Weights of a small encoder-decoder audio transcriber: 62.7 epochs.
Rows from block 7 of the audio encoder, named by matrix and row number. Each number is 200 + 40 x the weight over the matrix's rms, rounded and kept within 0 to 999. All counts start at 0.
# c30: last pointwise conv (encoder.blocks.7.c3.0.weight, 320x320x1), inputs 0-319
c30.128,175,236,204,144,219,216,150,184,203,169,177,146,245,281,177,222,225,198,178,174,185,213,327,226,242,186,237,130,218,204,205,221,198,91,198,257,187,168,190,175,112,212,213,229,208,240,204,168,218,135,239,194,201,220,214,173,260,147,152,144,179,207,206,215,194,187,139,204,226,228,216,102,217,270,157,197,232,155,150,232,213,239,216,156,181,130,168,200,189,206,170,251,208,200,180,157,304,229,160,138,252,177,224,219,174,234,116,123,192,189,222,179,239,110,136,171,215,115,178,194,232,280,289,159,155,201,221,170,207,263,257,171,248,190,200,222,167,268,185,210,227,239,239,241,141,106,184,198,236,173,165,253,109,165,193,200,217,174,191,214,233,140,241,169,227,245,190,196,205,219,205,173,188,137,207,227,171,249,293,204,202,192,247,249,149,261,236,281,145,178,282,140,221,202,209,267,216,238,207,250,162,226,219,216,183,169,163,207,252,208,162,196,249,173,245,135,192,255,192,249,215,158,221,195,211,199,190,161,196,219,162,210,214,169,275,207,199,146,143,196,228,237,209,159,199,171,125,179,178,200,194,215,204,234,186,244,225,319,168,184,184,210,155,210,202,225,213,180,212,228,112,223,288,253,175,245,202,156,228,254,189,241,216,252,191,182,224,253,125,131,186,234,142,214,162,210,172,138,223,176,188,196,146,171,157,195,240,104,153,213,207,214,189,211,192,277,223,203,206,177
c30.129,168,190,275,231,192,202,216,242,201,143,143,111,198,210,169,262,256,190,188,221,153,235,245,154,137,233,151,170,145,286,205,182,151,273,210,248,163,139,164,197,207,216,189,191,151,165,147,237,274,216,114,231,160,231,142,241,143,115,170,150,208,245,216,230,200,191,279,169,157,155,196,237,172,150,234,221,227,207,203,190,203,185,218,198,204,189,169,166,191,204,223,158,156,218,205,198,169,132,156,232,258,183,231,148,181,276,272,235,86,217,231,173,238,195,218,237,198,178,281,184,187,183,135,182,236,208,143,157,238,200,203,188,307,255,275,183,167,218,215,246,204,253,155,156,182,210,83,183,183,156,277,221,226,231,158,193,197,205,113,296,192,230,129,214,184,178,156,192,158,227,223,180,180,218,145,202,232,168,171,220,211,201,191,235,205,159,166,114,202,148,267,233,200,181,194,200,175,205,155,177,221,152,260,229,262,166,149,209,238,174,246,233,219,187,225,150,277,178,184,99,114,200,236,234,205,285,197,235,168,180,105,231,178,209,256,246,200,216,227,140,159,130,189,233,212,173,148,221,261,239,198,203,179,202,240,266,182,197,243,209,116,186,162,192,102,182,267,173,156,223,198,167,196,188,227,210,244,121,177,190,170,154,172,159,215,150,155,145,160,174,188,254,180,253,177,152,214,215,179,172,168,191,180,87,146,215,199,202,155,229,210,164,205,203,216,261,183,224,184,176
c30.130,281,252,224,236,215,152,226,124,232,168,199,136,167,220,184,180,246,165,187,195,139,217,183,189,133,255,168,149,217,223,203,247,245,223,238,260,220,211,242,233,262,144,208,190,169,274,149,204,197,103,183,204,202,208,190,213,202,148,141,192,187,186,138,150,266,170,161,286,188,211,199,287,125,278,153,212,207,168,175,161,227,136,169,204,233,178,177,142,160,219,224,227,186,253,240,250,258,161,168,221,164,203,204,149,152,208,232,208,207,258,140,242,293,210,227,168,206,247,203,209,235,270,174,230,258,251,207,171,227,188,226,76,142,197,190,227,151,203,216,153,207,230,166,205,196,206,225,148,146,213,260,189,212,198,191,185,149,109,270,212,168,158,226,177,180,279,201,190,242,133,145,228,243,236,237,186,187,211,185,176,145,189,250,201,232,188,230,222,289,226,246,200,188,148,241,166,229,152,230,205,245,161,237,246,228,92,273,294,236,212,162,267,227,200,187,162,243,105,262,220,158,172,226,153,306,233,212,222,238,170,271,273,191,216,210,170,185,216,142,267,291,196,216,190,192,155,230,166,203,183,244,159,219,254,220,247,196,155,190,206,140,213,217,193,188,129,133,193,276,212,111,252,246,194,258,216,236,182,225,245,240,289,277,172,220,137,161,160,233,133,196,195,150,217,180,197,207,191,147,174,228,156,127,217,198,234,157,200,190,257,200,162,274,214,190,284,210,260,152,194
c30.131,267,212,195,187,182,213,203,255,224,173,228,114,271,217,216,203,224,311,222,212,207,258,134,197,236,158,116,185,249,213,199,175,214,232,192,87,170,266,214,186,127,209,174,237,261,256,134,197,131,182,167,226,166,257,180,225,184,122,221,107,187,183,159,186,164,246,235,205,150,204,215,215,124,230,138,239,189,119,195,143,153,189,244,177,182,260,214,142,151,101,217,221,259,208,279,176,240,114,239,205,214,166,178,185,210,153,217,228,184,119,182,155,188,200,194,224,159,217,271,190,202,212,153,204,205,183,183,170,227,251,234,253,129,241,213,222,141,233,159,136,176,234,209,223,195,252,194,296,164,200,265,173,167,195,212,165,204,266,209,185,265,208,172,180,211,216,177,251,186,179,193,245,160,163,187,165,221,242,308,257,194,181,168,222,232,143,217,187,145,206,237,206,146,210,220,269,166,217,144,227,161,245,266,183,171,184,166,182,241,191,196,235,204,271,158,175,254,177,157,228,201,222,244,144,174,236,201,244,162,247,197,191,191,259,198,191,196,176,215,176,179,164,205,247,184,219,184,111,274,197,198,182,153,142,191,215,215,159,212,194,229,266,196,210,184,248,191,161,263,173,223,257,218,199,179,153,193,200,232,267,252,237,206,233,215,213,251,171,193,208,213,163,209,131,148,171,169,124,187,190,289,132,203,198,287,194,157,121,256,243,217,206,268,166,239,174,200,217,149,199
c30.132,233,241,211,193,151,169,229,190,223,205,114,245,186,200,278,193,127,189,219,215,153,211,172,255,247,214,194,233,209,228,287,246,241,180,206,158,270,209,271,89,250,214,172,226,190,221,147,272,173,199,172,292,211,153,267,258,219,165,246,217,182,304,200,191,227,226,205,236,221,210,166,226,262,173,221,254,256,215,172,211,253,249,241,222,208,279,183,125,192,199,217,103,172,237,241,189,202,229,157,202,193,258,175,256,264,209,252,200,182,249,201,202,227,296,243,243,202,171,172,254,250,187,221,228,239,115,217,202,173,234,204,213,255,191,155,170,224,164,212,134,207,175,201,180,175,243,190,239,255,188,189,237,232,201,222,177,208,206,217,147,264,281,255,197,195,201,248,248,242,183,239,209,216,142,153,253,214,219,170,178,197,197,205,237,241,211,153,149,155,203,225,223,188,235,195,219,178,204,185,271,253,163,225,243,222,160,194,188,225,273,173,207,213,175,243,216,217,179,198,200,227,267,105,215,223,179,223,230,249,270,259,244,204,193,212,242,184,211,231,180,236,260,248,192,202,229,220,182,228,287,128,208,214,205,242,160,221,211,207,219,84,280,213,182,251,190,189,229,206,175,228,236,236,275,130,231,230,266,230,208,201,174,177,194,214,122,212,236,247,205,219,244,107,167,152,259,204,250,201,172,255,192,207,194,175,184,218,125,148,261,158,186,243,160,262,149,206,177,190,198
c30.133,243,232,268,166,260,251,217,202,151,228,171,222,216,274,200,219,178,266,100,199,211,231,229,215,274,235,175,181,131,239,213,226,253,241,180,226,218,203,185,221,219,222,236,225,204,236,184,236,267,239,174,233,205,215,224,254,228,235,251,247,281,204,274,231,178,207,179,184,201,130,215,216,246,217,270,271,257,141,180,235,237,202,206,279,281,283,163,163,121,263,182,104,245,201,161,179,187,167,200,153,213,201,195,180,187,224,209,214,188,216,184,174,157,255,154,223,219,218,168,201,201,204,171,230,196,209,155,208,147,193,211,217,227,264,214,241,272,231,174,205,257,191,143,240,192,178,196,291,199,179,143,210,166,242,272,168,256,212,252,157,219,217,208,219,231,116,249,218,211,165,220,229,223,225,208,202,179,229,209,153,203,240,199,223,170,259,160,194,223,233,268,156,283,230,164,218,197,156,255,259,206,151,242,257,190,259,160,165,249,210,201,206,236,251,266,237,245,255,191,275,230,226,226,235,197,152,222,192,143,241,171,257,189,271,317,238,219,243,201,231,198,253,190,235,203,218,200,182,264,262,186,202,227,195,242,145,209,178,179,138,247,178,197,227,228,133,182,217,219,125,239,191,230,195,204,220,202,193,217,193,191,246,235,225,217,125,173,215,294,222,155,230,238,209,160,192,239,158,178,178,183,228,197,183,144,261,161,168,237,194,174,223,248,219,211,228,203,227,206,221
c30.134,179,90,150,218,247,168,232,248,76,162,243,255,149,184,224,194,196,184,190,187,253,233,246,212,189,202,198,129,163,238,240,192,182,147,208,227,254,201,244,160,174,244,157,183,206,161,129,186,197,150,254,173,231,212,114,284,261,189,192,201,188,174,180,175,200,187,247,239,125,145,186,226,240,235,208,182,217,169,201,161,257,153,209,273,139,253,220,211,227,189,112,154,204,184,199,158,156,180,182,196,194,190,206,106,226,236,162,144,180,221,151,231,192,256,160,185,193,214,168,257,210,204,68,257,210,217,179,175,217,245,162,299,201,252,255,256,147,179,198,240,168,237,186,189,210,175,263,178,148,150,186,235,181,299,204,198,242,236,214,241,156,203,139,180,115,260,270,159,235,270,219,194,172,221,219,142,158,210,158,279,140,201,224,214,166,213,169,192,167,302,199,182,247,239,155,195,207,210,229,183,198,204,198,215,213,227,236,202,226,202,276,176,210,222,161,199,171,152,161,142,207,146,252,158,151,183,191,236,185,178,202,220,153,267,94,195,172,200,231,193,202,178,160,201,123,205,237,133,201,208,238,208,220,219,213,144,238,128,179,209,207,173,183,187,183,208,123,189,189,176,185,112,197,221,223,231,196,281,196,182,166,240,215,137,245,245,155,186,185,138,274,191,256,237,240,228,262,143,234,190,188,152,232,147,156,202,138,235,214,130,206,169,183,220,133,192,196,237,255,242
c30.135,137,216,142,271,201,200,188,233,304,261,213,270,124,110,270,177,237,176,100,187,161,281,239,192,158,196,264,201,190,224,170,237,223,197,138,141,189,183,222,209,196,258,207,199,166,180,253,207,273,178,165,212,262,155,198,201,142,191,114,199,191,166,189,154,187,253,165,182,219,110,193,164,223,183,194,141,195,116,257,158,192,237,233,163,277,212,258,189,179,246,196,102,187,152,192,166,169,114,129,160,199,155,241,140,168,188,224,197,219,167,216,227,239,197,191,190,240,219,275,188,231,255,241,243,217,240,227,210,81,228,278,200,241,143,190,105,260,253,239,323,173,204,190,206,154,138,242,215,152,218,139,220,166,185,247,237,152,170,126,234,147,147,248,83,168,226,226,220,161,120,238,245,204,131,268,173,203,229,163,184,197,197,145,161,142,187,145,200,187,219,192,211,237,172,211,156,265,222,215,231,161,69,178,204,208,220,205,216,261,172,209,161,223,214,179,242,158,255,219,159,183,208,140,213,198,157,138,144,154,231,230,221,167,171,166,164,114,196,199,154,113,199,245,209,203,168,203,231,260,242,314,198,232,255,182,173,180,189,164,203,198,192,174,209,239,134,190,169,162,254,186,175,241,206,180,89,266,204,142,227,225,150,200,232,199,203,149,216,184,244,241,209,253,181,264,198,254,159,190,251,215,250,162,234,183,207,210,198,241,185,128,171,207,221,177,129,162,204,184,207
c30.136,215,156,215,199,197,126,180,256,243,155,213,160,187,219,204,229,222,139,230,198,171,124,234,184,130,202,226,180,256,238,173,142,203,186,270,236,193,172,217,253,231,317,180,203,248,206,163,177,216,150,185,125,219,237,238,144,180,207,177,218,248,187,210,240,180,250,149,213,197,179,174,156,209,222,151,217,221,225,165,247,183,248,189,228,222,211,162,247,246,259,225,139,289,171,200,169,256,197,205,177,161,187,147,192,156,154,288,166,293,210,205,226,197,235,248,237,187,158,221,224,251,223,210,192,101,162,218,159,153,215,220,175,256,177,245,189,219,258,270,169,259,191,204,121,140,159,243,202,235,131,207,109,212,204,182,210,190,220,204,249,196,173,230,158,180,180,186,166,170,204,243,163,159,257,277,233,247,263,223,176,261,127,191,189,204,173,171,224,222,255,160,140,207,172,143,208,174,258,179,189,143,174,209,209,147,197,169,246,187,196,266,198,216,212,155,181,204,265,208,176,223,125,233,248,216,127,242,163,177,157,179,202,170,154,114,223,186,204,187,217,176,133,206,217,229,207,197,215,250,136,205,233,209,220,203,225,185,182,142,121,211,170,150,174,218,238,259,177,258,270,191,203,175,214,224,190,257,171,218,263,197,239,213,227,251,149,133,176,186,215,145,90,203,243,188,208,163,163,167,195,277,195,228,246,157,172,202,261,167,193,181,204,295,188,233,177,214,223,156,174
c30.137,107,208,111,235,164,190,193,215,135,240,155,98,228,137,185,223,179,172,141,237,212,152,234,210,179,178,168,221,139,238,202,201,169,214,185,207,132,218,215,164,215,183,149,273,182,234,170,147,184,226,200,125,242,229,210,121,234,212,139,122,213,232,157,223,189,206,168,295,205,189,242,239,121,81,195,228,193,123,264,192,152,119,224,203,81,209,193,206,195,94,169,251,115,161,177,167,204,181,205,214,197,174,166,197,248,189,120,161,240,208,177,231,219,293,297,265,203,208,259,189,145,126,151,255,258,242,145,211,166,189,126,212,197,254,225,173,238,158,224,209,228,230,194,190,197,185,155,224,201,190,192,237,265,182,214,214,167,285,204,208,246,209,240,241,245,202,182,215,168,259,188,216,242,153,253,247,162,210,146,221,110,196,186,202,235,227,173,140,167,147,142,199,283,180,283,132,161,231,181,206,218,266,92,186,233,206,173,231,263,116,239,226,252,184,197,178,160,84,204,164,191,213,239,115,212,194,87,212,273,179,185,208,241,179,242,162,226,196,126,205,174,147,193,172,228,184,170,195,200,207,184,224,174,236,207,213,186,117,239,229,202,219,203,200,172,158,199,192,225,188,182,195,256,254,175,206,182,233,198,168,188,222,262,250,205,161,270,224,250,221,172,214,281,148,227,260,160,204,170,179,177,203,192,201,227,193,205,233,143,130,211,128,100,188,195,217,253,224,155,179
c30.138,281,224,262,191,144,196,279,243,186,225,155,245,185,149,250,205,97,196,223,219,274,235,214,219,263,222,181,222,177,164,168,206,258,194,153,251,200,225,269,197,248,185,195,215,248,160,152,236,153,194,189,230,220,222,262,276,197,202,193,180,211,294,190,170,242,214,194,194,309,151,271,218,246,235,250,331,215,180,213,214,208,209,204,247,296,253,160,187,207,200,210,164,172,299,302,245,198,284,265,189,179,254,198,260,210,236,222,205,208,226,185,197,253,205,169,195,199,261,162,239,225,193,171,243,260,166,215,241,129,130,266,227,258,237,98,168,190,137,209,163,335,233,171,222,168,207,214,194,267,199,144,213,157,215,172,245,199,218,151,279,218,215,210,248,219,234,309,202,213,125,219,165,121,162,199,204,242,205,235,151,211,259,226,226,181,182,231,212,193,195,174,217,188,236,250,210,213,175,243,254,176,219,197,195,233,212,234,195,243,237,289,176,180,213,257,199,226,148,181,253,266,234,182,231,182,234,204,238,255,223,233,181,160,189,300,168,162,203,247,262,212,225,174,248,247,202,212,214,237,226,199,170,197,247,207,205,248,193,204,213,109,219,168,250,268,165,177,274,229,218,172,188,193,227,183,270,244,208,241,227,210,193,212,256,149,162,223,262,216,185,182,208,156,214,155,245,183,131,257,230,233,253,224,182,182,215,199,226,235,261,164,169,171,162,237,218,194,251,199,238
c30.139,249,235,292,189,222,192,254,230,146,208,181,270,159,166,228,200,175,121,160,226,170,168,201,299,223,214,200,276,144,188,186,198,203,206,223,223,229,267,267,166,218,216,169,197,178,156,137,234,169,262,103,209,195,217,232,176,204,184,223,250,139,174,223,222,260,196,152,226,157,175,189,244,204,191,277,254,234,152,223,234,204,257,185,193,233,248,202,174,178,267,219,171,246,241,219,184,211,236,245,204,212,213,263,188,121,213,244,236,130,194,183,190,247,267,197,257,230,179,157,238,242,200,173,201,237,208,248,273,173,149,241,232,180,212,160,136,230,128,171,183,204,199,233,199,235,144,208,188,223,220,126,246,205,231,242,229,170,273,180,243,274,204,163,201,203,203,341,209,248,225,246,262,170,192,224,191,231,191,156,186,163,279,165,187,192,239,220,204,240,172,249,286,239,235,240,208,240,187,190,295,190,216,235,261,196,199,151,196,257,217,275,176,196,163,185,246,201,183,195,180,195,303,166,203,193,247,164,189,205,219,212,216,198,201,243,190,225,207,271,227,240,245,203,236,243,244,179,206,131,255,184,225,132,224,186,114,126,179,177,165,129,180,211,191,198,239,183,194,175,200,188,211,225,197,210,184,215,236,220,238,140,243,189,250,217,137,174,223,230,256,203,149,260,274,255,290,230,144,192,277,221,194,164,206,182,219,216,176,214,188,201,144,192,183,280,172,204,230,232,232
c30.140,179,227,202,198,204,191,231,178,199,190,215,214,200,226,211,216,170,161,185,211,230,232,215,208,210,258,176,225,198,217,190,167,221,242,141,125,162,202,187,136,170,281,77,122,202,175,144,192,257,207,209,215,171,233,196,257,214,218,170,258,199,185,201,257,193,246,120,183,210,141,156,211,236,179,233,160,141,151,187,171,193,226,160,200,228,223,188,161,246,185,220,255,198,172,166,141,173,220,144,201,204,123,152,211,192,194,168,262,234,182,209,217,217,257,211,167,209,206,232,295,168,189,237,125,206,157,269,245,181,213,226,190,185,234,171,202,109,228,283,179,143,195,231,202,188,166,115,243,197,191,222,216,187,188,173,258,193,213,248,204,208,90,193,174,181,255,201,215,172,210,242,255,111,236,167,271,200,206,182,137,224,183,210,186,125,213,214,143,241,183,138,212,188,210,232,188,240,175,188,190,262,157,220,180,230,166,247,251,200,171,131,233,294,232,159,104,199,228,150,184,155,148,178,207,161,216,241,190,152,189,144,199,217,149,255,224,140,134,170,264,266,186,161,313,193,198,216,168,171,235,194,243,233,213,182,179,145,175,185,265,184,234,188,191,160,187,174,214,205,199,211,153,203,136,198,209,196,157,124,211,211,206,228,218,182,115,204,178,194,217,255,186,239,159,204,156,219,175,110,160,155,227,251,237,250,274,206,172,205,205,211,189,211,155,176,249,234,161,220,107
c30.141,197,207,322,250,285,77,182,236,187,239,160,94,223,218,242,167,214,219,165,216,197,276,263,207,235,212,146,201,213,188,218,175,210,123,175,163,188,193,203,166,197,189,183,161,138,295,210,201,192,238,164,272,190,190,237,270,141,184,262,156,223,228,127,292,177,219,216,108,189,139,224,188,189,277,178,179,160,265,151,90,191,169,238,159,230,164,198,188,200,243,92,167,264,219,173,169,187,144,221,236,177,204,277,214,217,251,243,165,217,241,165,174,236,269,151,178,236,240,272,173,225,220,347,133,242,207,236,213,236,168,184,205,197,161,191,250,179,275,207,130,201,198,221,185,178,208,201,164,205,199,234,234,162,225,270,233,120,205,209,197,243,212,211,147,198,241,224,212,258,206,247,141,178,134,212,148,226,135,223,216,144,232,193,108,233,140,265,191,215,154,259,244,170,217,271,235,197,169,193,217,188,175,170,133,229,223,216,144,159,167,274,263,195,205,221,248,212,208,240,195,171,169,244,240,199,202,189,171,203,186,181,184,169,183,174,129,195,217,243,194,137,181,273,178,186,175,222,214,187,186,234,162,222,190,181,181,159,235,213,165,180,219,215,241,245,211,141,147,211,235,209,147,201,199,207,219,138,180,174,244,197,223,138,189,209,269,215,192,139,239,180,181,203,195,229,174,242,206,181,258,181,198,198,233,267,196,152,219,211,189,203,104,233,253,221,252,85,183,183,113
c30.142,128,200,225,217,210,159,232,228,242,260,131,243,204,244,174,142,162,251,207,152,153,230,263,243,182,200,182,216,175,205,176,133,190,272,219,222,191,253,205,138,171,165,225,166,259,206,180,259,163,184,163,177,165,246,193,200,237,215,259,223,178,164,202,225,194,195,304,243,163,200,189,207,185,119,186,156,193,122,155,261,237,228,179,197,233,177,196,142,187,238,249,141,181,231,109,172,248,172,204,211,149,252,238,161,116,201,189,212,165,156,145,186,178,250,155,156,110,188,171,186,199,195,204,218,175,216,290,248,127,249,242,257,171,179,256,263,221,212,255,245,201,157,117,166,180,247,236,139,163,163,143,213,179,120,173,186,187,208,167,174,271,172,188,182,179,237,248,213,249,234,211,255,228,215,170,152,186,202,135,253,192,240,309,228,273,161,175,197,198,207,218,227,219,206,212,225,208,175,227,240,275,188,190,145,137,197,131,196,222,91,192,155,178,235,205,146,202,188,215,152,275,254,269,159,222,159,226,229,200,133,242,173,153,183,161,220,221,150,245,123,227,256,128,301,184,220,256,169,137,119,216,204,191,216,271,277,208,148,204,183,217,186,231,177,168,191,189,219,236,253,156,230,166,194,167,251,230,180,190,196,152,232,199,242,79,122,249,258,203,181,226,194,156,247,149,214,217,211,190,215,190,156,189,148,124,173,235,176,188,137,187,247,152,216,210,230,183,225,211,221
c30.143,268,125,254,142,252,254,135,186,107,198,198,211,185,179,169,196,222,173,242,213,179,255,157,291,181,221,181,188,197,247,232,272,199,252,105,261,221,195,262,187,209,231,181,191,209,181,192,237,181,180,227,141,197,123,172,190,143,188,206,271,110,183,158,170,163,168,182,203,327,157,140,164,187,248,170,255,170,237,134,249,233,223,212,255,231,188,225,219,252,218,146,214,136,207,162,213,224,219,168,195,172,189,254,204,290,197,259,247,166,283,127,233,163,149,190,142,294,193,267,219,219,206,191,195,173,175,229,194,169,117,142,184,179,252,216,208,201,168,246,259,246,232,254,210,205,210,183,160,204,182,229,253,207,231,163,155,192,158,216,251,195,190,234,221,190,226,265,220,162,186,199,137,217,159,262,168,186,191,159,270,185,154,203,167,192,155,199,233,213,141,156,166,249,159,191,130,167,161,242,178,157,239,183,225,166,215,208,184,188,200,198,276,188,226,180,178,236,170,187,184,205,292,126,151,231,247,232,186,176,219,168,158,219,216,202,179,244,133,154,127,252,208,197,200,160,186,220,188,204,178,297,222,104,188,169,237,195,162,142,148,162,225,192,127,181,224,225,243,244,230,159,186,164,201,147,263,237,202,215,188,240,201,153,151,154,190,252,151,233,170,194,226,196,194,201,211,239,64,171,175,225,212,194,223,151,248,144,152,160,203,222,142,247,169,253,250,183,187,173,153
c30.144,226,182,261,117,232,312,148,268,302,225,135,244,213,192,163,213,182,205,211,206,195,177,146,194,181,228,223,129,200,185,193,183,134,187,184,231,192,205,180,217,213,163,277,214,172,277,168,151,193,151,201,211,199,135,203,186,205,150,192,227,136,205,209,207,156,160,274,201,214,222,224,198,176,248,194,177,204,242,171,172,195,160,145,144,245,223,160,184,208,229,213,271,162,210,179,130,165,228,226,164,195,203,194,172,212,171,229,178,252,172,148,212,186,212,162,150,113,235,171,206,194,226,178,175,188,263,258,144,127,259,182,149,142,140,189,190,233,185,224,73,216,154,223,155,212,214,164,225,211,209,177,216,206,175,229,267,174,137,171,182,148,204,194,175,186,245,211,168,181,183,240,238,274,192,182,196,192,174,167,244,219,158,216,187,251,158,198,158,196,232,170,175,253,161,250,230,262,259,139,196,172,283,222,137,198,243,223,206,190,218,161,218,203,191,262,180,160,245,232,229,194,188,168,254,274,160,189,173,178,195,143,265,228,154,195,177,168,220,201,176,166,252,176,183,230,228,228,208,200,177,247,168,227,205,258,266,222,210,250,131,217,178,145,201,210,209,202,174,180,193,213,191,212,174,245,226,251,231,209,168,284,174,190,86,201,178,143,229,251,225,235,196,215,161,157,113,191,178,150,253,210,171,271,182,274,182,188,233,243,207,243,216,212,258,188,141,247,159,118,215
c30.145,191,165,208,153,183,209,193,42,204,202,117,193,195,207,183,180,198,155,222,93,118,246,317,210,169,148,251,158,204,208,239,246,154,305,249,259,196,179,236,125,178,113,103,158,259,202,143,115,189,172,204,193,175,185,224,183,233,187,185,176,247,178,295,202,225,41,170,180,179,143,144,208,145,199,249,197,192,188,179,282,162,157,193,185,177,199,196,132,182,180,232,268,184,194,205,170,241,232,163,199,207,244,206,279,195,180,170,267,172,200,198,208,200,212,251,236,129,254,202,199,193,169,153,209,270,176,205,262,154,182,211,242,222,153,235,239,193,173,253,191,178,199,191,137,209,163,142,224,202,153,177,257,255,250,246,206,121,157,132,164,146,204,194,136,212,76,190,230,229,247,165,171,113,171,252,238,195,239,186,165,193,172,219,109,175,219,239,233,184,233,235,186,140,182,205,238,182,120,166,210,226,277,247,159,191,127,197,215,171,304,194,162,161,256,194,209,187,197,190,195,227,230,151,153,276,161,205,156,265,244,154,149,265,146,193,190,220,69,225,195,195,162,137,226,263,174,157,162,193,198,194,157,126,257,206,224,211,293,194,234,230,187,252,136,150,285,262,177,231,225,184,217,187,191,140,255,194,213,185,205,241,214,208,304,150,206,225,196,184,264,266,265,179,181,157,180,201,173,194,176,254,208,132,163,150,204,132,210,228,219,274,179,247,216,256,210,214,179,227,225
c30.146,202,212,96,253,210,227,172,206,287,164,131,188,221,228,184,226,130,185,172,163,242,280,247,106,208,144,194,222,154,289,241,179,189,223,186,176,260,140,149,155,191,208,245,240,205,151,265,223,236,191,193,259,182,200,217,122,196,156,149,144,226,243,232,185,158,266,168,126,231,179,207,206,193,173,239,145,216,197,243,203,186,233,227,272,165,118,220,176,262,205,179,181,169,232,198,233,169,223,186,188,168,235,154,204,225,280,245,126,149,185,283,200,175,205,167,109,236,260,189,207,198,237,209,281,191,150,210,151,205,241,189,227,227,173,100,189,197,242,117,192,239,270,212,135,253,184,227,203,162,187,166,173,204,246,159,200,290,238,268,172,216,123,176,182,211,247,263,202,207,212,164,255,244,227,191,182,167,217,205,144,213,171,225,241,142,190,249,126,228,206,224,231,247,171,204,162,222,209,136,223,161,218,197,198,256,148,224,173,285,237,154,265,166,162,196,216,227,222,248,186,245,224,217,165,178,288,188,251,146,250,201,111,151,181,171,109,269,195,235,236,217,225,165,239,195,146,266,232,258,154,202,247,136,197,196,187,241,180,206,232,163,143,187,186,161,241,217,219,134,222,245,208,155,217,131,179,212,244,146,139,198,160,176,136,216,239,204,217,145,241,255,240,162,153,149,213,165,195,216,150,152,236,223,168,245,198,171,223,186,167,250,282,200,168,187,150,263,216,214,211
c30.147,223,179,177,135,207,211,194,192,201,209,168,195,197,171,184,239,131,209,117,210,254,191,237,269,192,194,195,222,188,157,175,154,197,267,257,195,231,167,204,193,182,195,193,219,212,255,232,264,256,189,124,187,285,168,222,204,148,215,214,168,217,213,269,199,220,178,139,195,207,27,226,214,161,174,136,127,221,253,201,192,251,180,180,266,256,235,215,153,242,183,221,182,194,220,128,214,337,211,231,194,258,160,201,176,263,227,290,212,212,235,155,230,219,200,231,173,200,239,217,214,131,124,229,188,280,251,221,152,162,309,194,236,161,187,296,150,238,251,177,222,214,189,228,175,206,193,164,178,140,194,235,191,114,240,214,189,188,187,168,166,241,171,201,183,183,261,172,172,278,208,199,273,166,247,195,204,262,216,185,125,228,202,160,149,236,166,253,193,113,224,233,225,207,175,260,207,153,165,235,230,283,175,265,204,168,210,245,172,259,171,168,181,121,271,216,236,224,259,116,231,225,187,192,223,199,167,192,200,138,198,184,227,187,186,151,149,179,181,191,175,251,176,107,157,180,199,206,286,179,162,196,197,91,236,216,176,181,211,223,126,174,221,141,224,226,214,254,196,170,195,185,207,224,218,195,173,174,208,208,176,247,106,276,158,195,201,235,229,205,247,253,207,257,183,157,217,192,73,239,222,183,264,196,144,153,162,195,163,216,159,121,176,197,261,204,122,179,164,225,159
c30.148,199,209,217,282,206,234,169,166,272,228,176,167,132,196,224,113,222,204,197,190,180,208,224,171,182,215,197,173,184,266,184,186,256,242,196,169,234,172,218,178,189,233,204,108,184,195,220,205,213,205,248,179,218,228,222,208,195,179,188,219,233,221,187,215,175,215,295,247,192,197,277,148,229,259,212,147,242,213,203,175,174,218,138,159,174,156,161,232,201,150,130,185,153,190,201,195,160,164,193,251,96,222,197,201,204,172,158,151,153,215,260,134,212,287,139,229,137,263,242,184,180,180,259,270,172,213,161,200,244,263,189,162,109,203,140,197,159,176,243,166,236,201,214,170,201,147,159,166,225,124,193,187,190,227,191,218,203,125,159,245,139,228,188,108,206,200,214,123,188,174,219,221,105,152,236,171,221,143,195,203,174,167,251,234,147,224,152,122,188,178,157,213,198,192,144,169,187,215,233,198,207,176,210,169,182,215,211,206,266,201,163,174,271,182,184,160,239,219,189,189,194,133,252,233,278,248,226,206,220,203,281,281,176,185,177,179,190,234,164,134,238,173,156,210,142,208,164,153,268,195,277,154,231,175,219,200,177,149,191,245,175,229,193,218,192,197,234,184,176,141,243,255,230,235,239,139,139,222,186,180,218,248,168,159,190,192,164,208,226,140,169,231,137,215,226,120,258,169,170,275,181,167,137,194,252,240,180,175,133,221,205,89,195,262,182,149,202,205,279,207
c30.149,245,155,216,262,187,245,197,211,210,122,224,166,185,281,180,208,215,198,181,182,152,145,259,226,125,206,229,200,262,203,215,199,167,239,227,232,226,186,168,155,227,231,144,123,189,293,181,242,205,185,199,208,188,168,256,216,210,187,140,236,210,211,190,149,175,190,183,216,142,190,250,228,243,271,194,284,238,236,198,231,232,189,274,140,219,143,114,160,171,201,211,167,199,293,187,191,153,220,192,181,216,154,305,224,200,205,227,192,241,141,200,214,203,218,300,200,178,138,153,203,169,172,203,182,251,156,188,125,181,226,143,153,208,163,214,246,220,160,122,157,240,174,206,140,118,221,148,238,121,217,240,224,214,133,259,186,215,198,160,220,216,154,175,244,129,159,178,217,223,197,186,202,210,175,171,181,170,203,162,176,237,176,130,189,193,156,229,151,184,197,250,205,163,218,247,156,215,188,115,194,231,175,183,202,138,217,232,193,184,219,143,191,168,187,205,209,249,138,231,193,223,219,244,205,249,223,187,218,215,193,251,245,218,246,168,218,209,245,180,153,154,171,135,186,228,226,243,190,246,229,186,160,178,140,146,218,167,247,88,213,188,174,267,157,154,200,149,176,159,131,133,198,194,245,111,143,150,234,194,190,217,161,175,230,198,213,180,230,172,173,224,200,201,256,167,248,199,191,176,228,182,239,245,216,162,63,131,203,273,185,193,215,215,201,185,213,214,202,210,191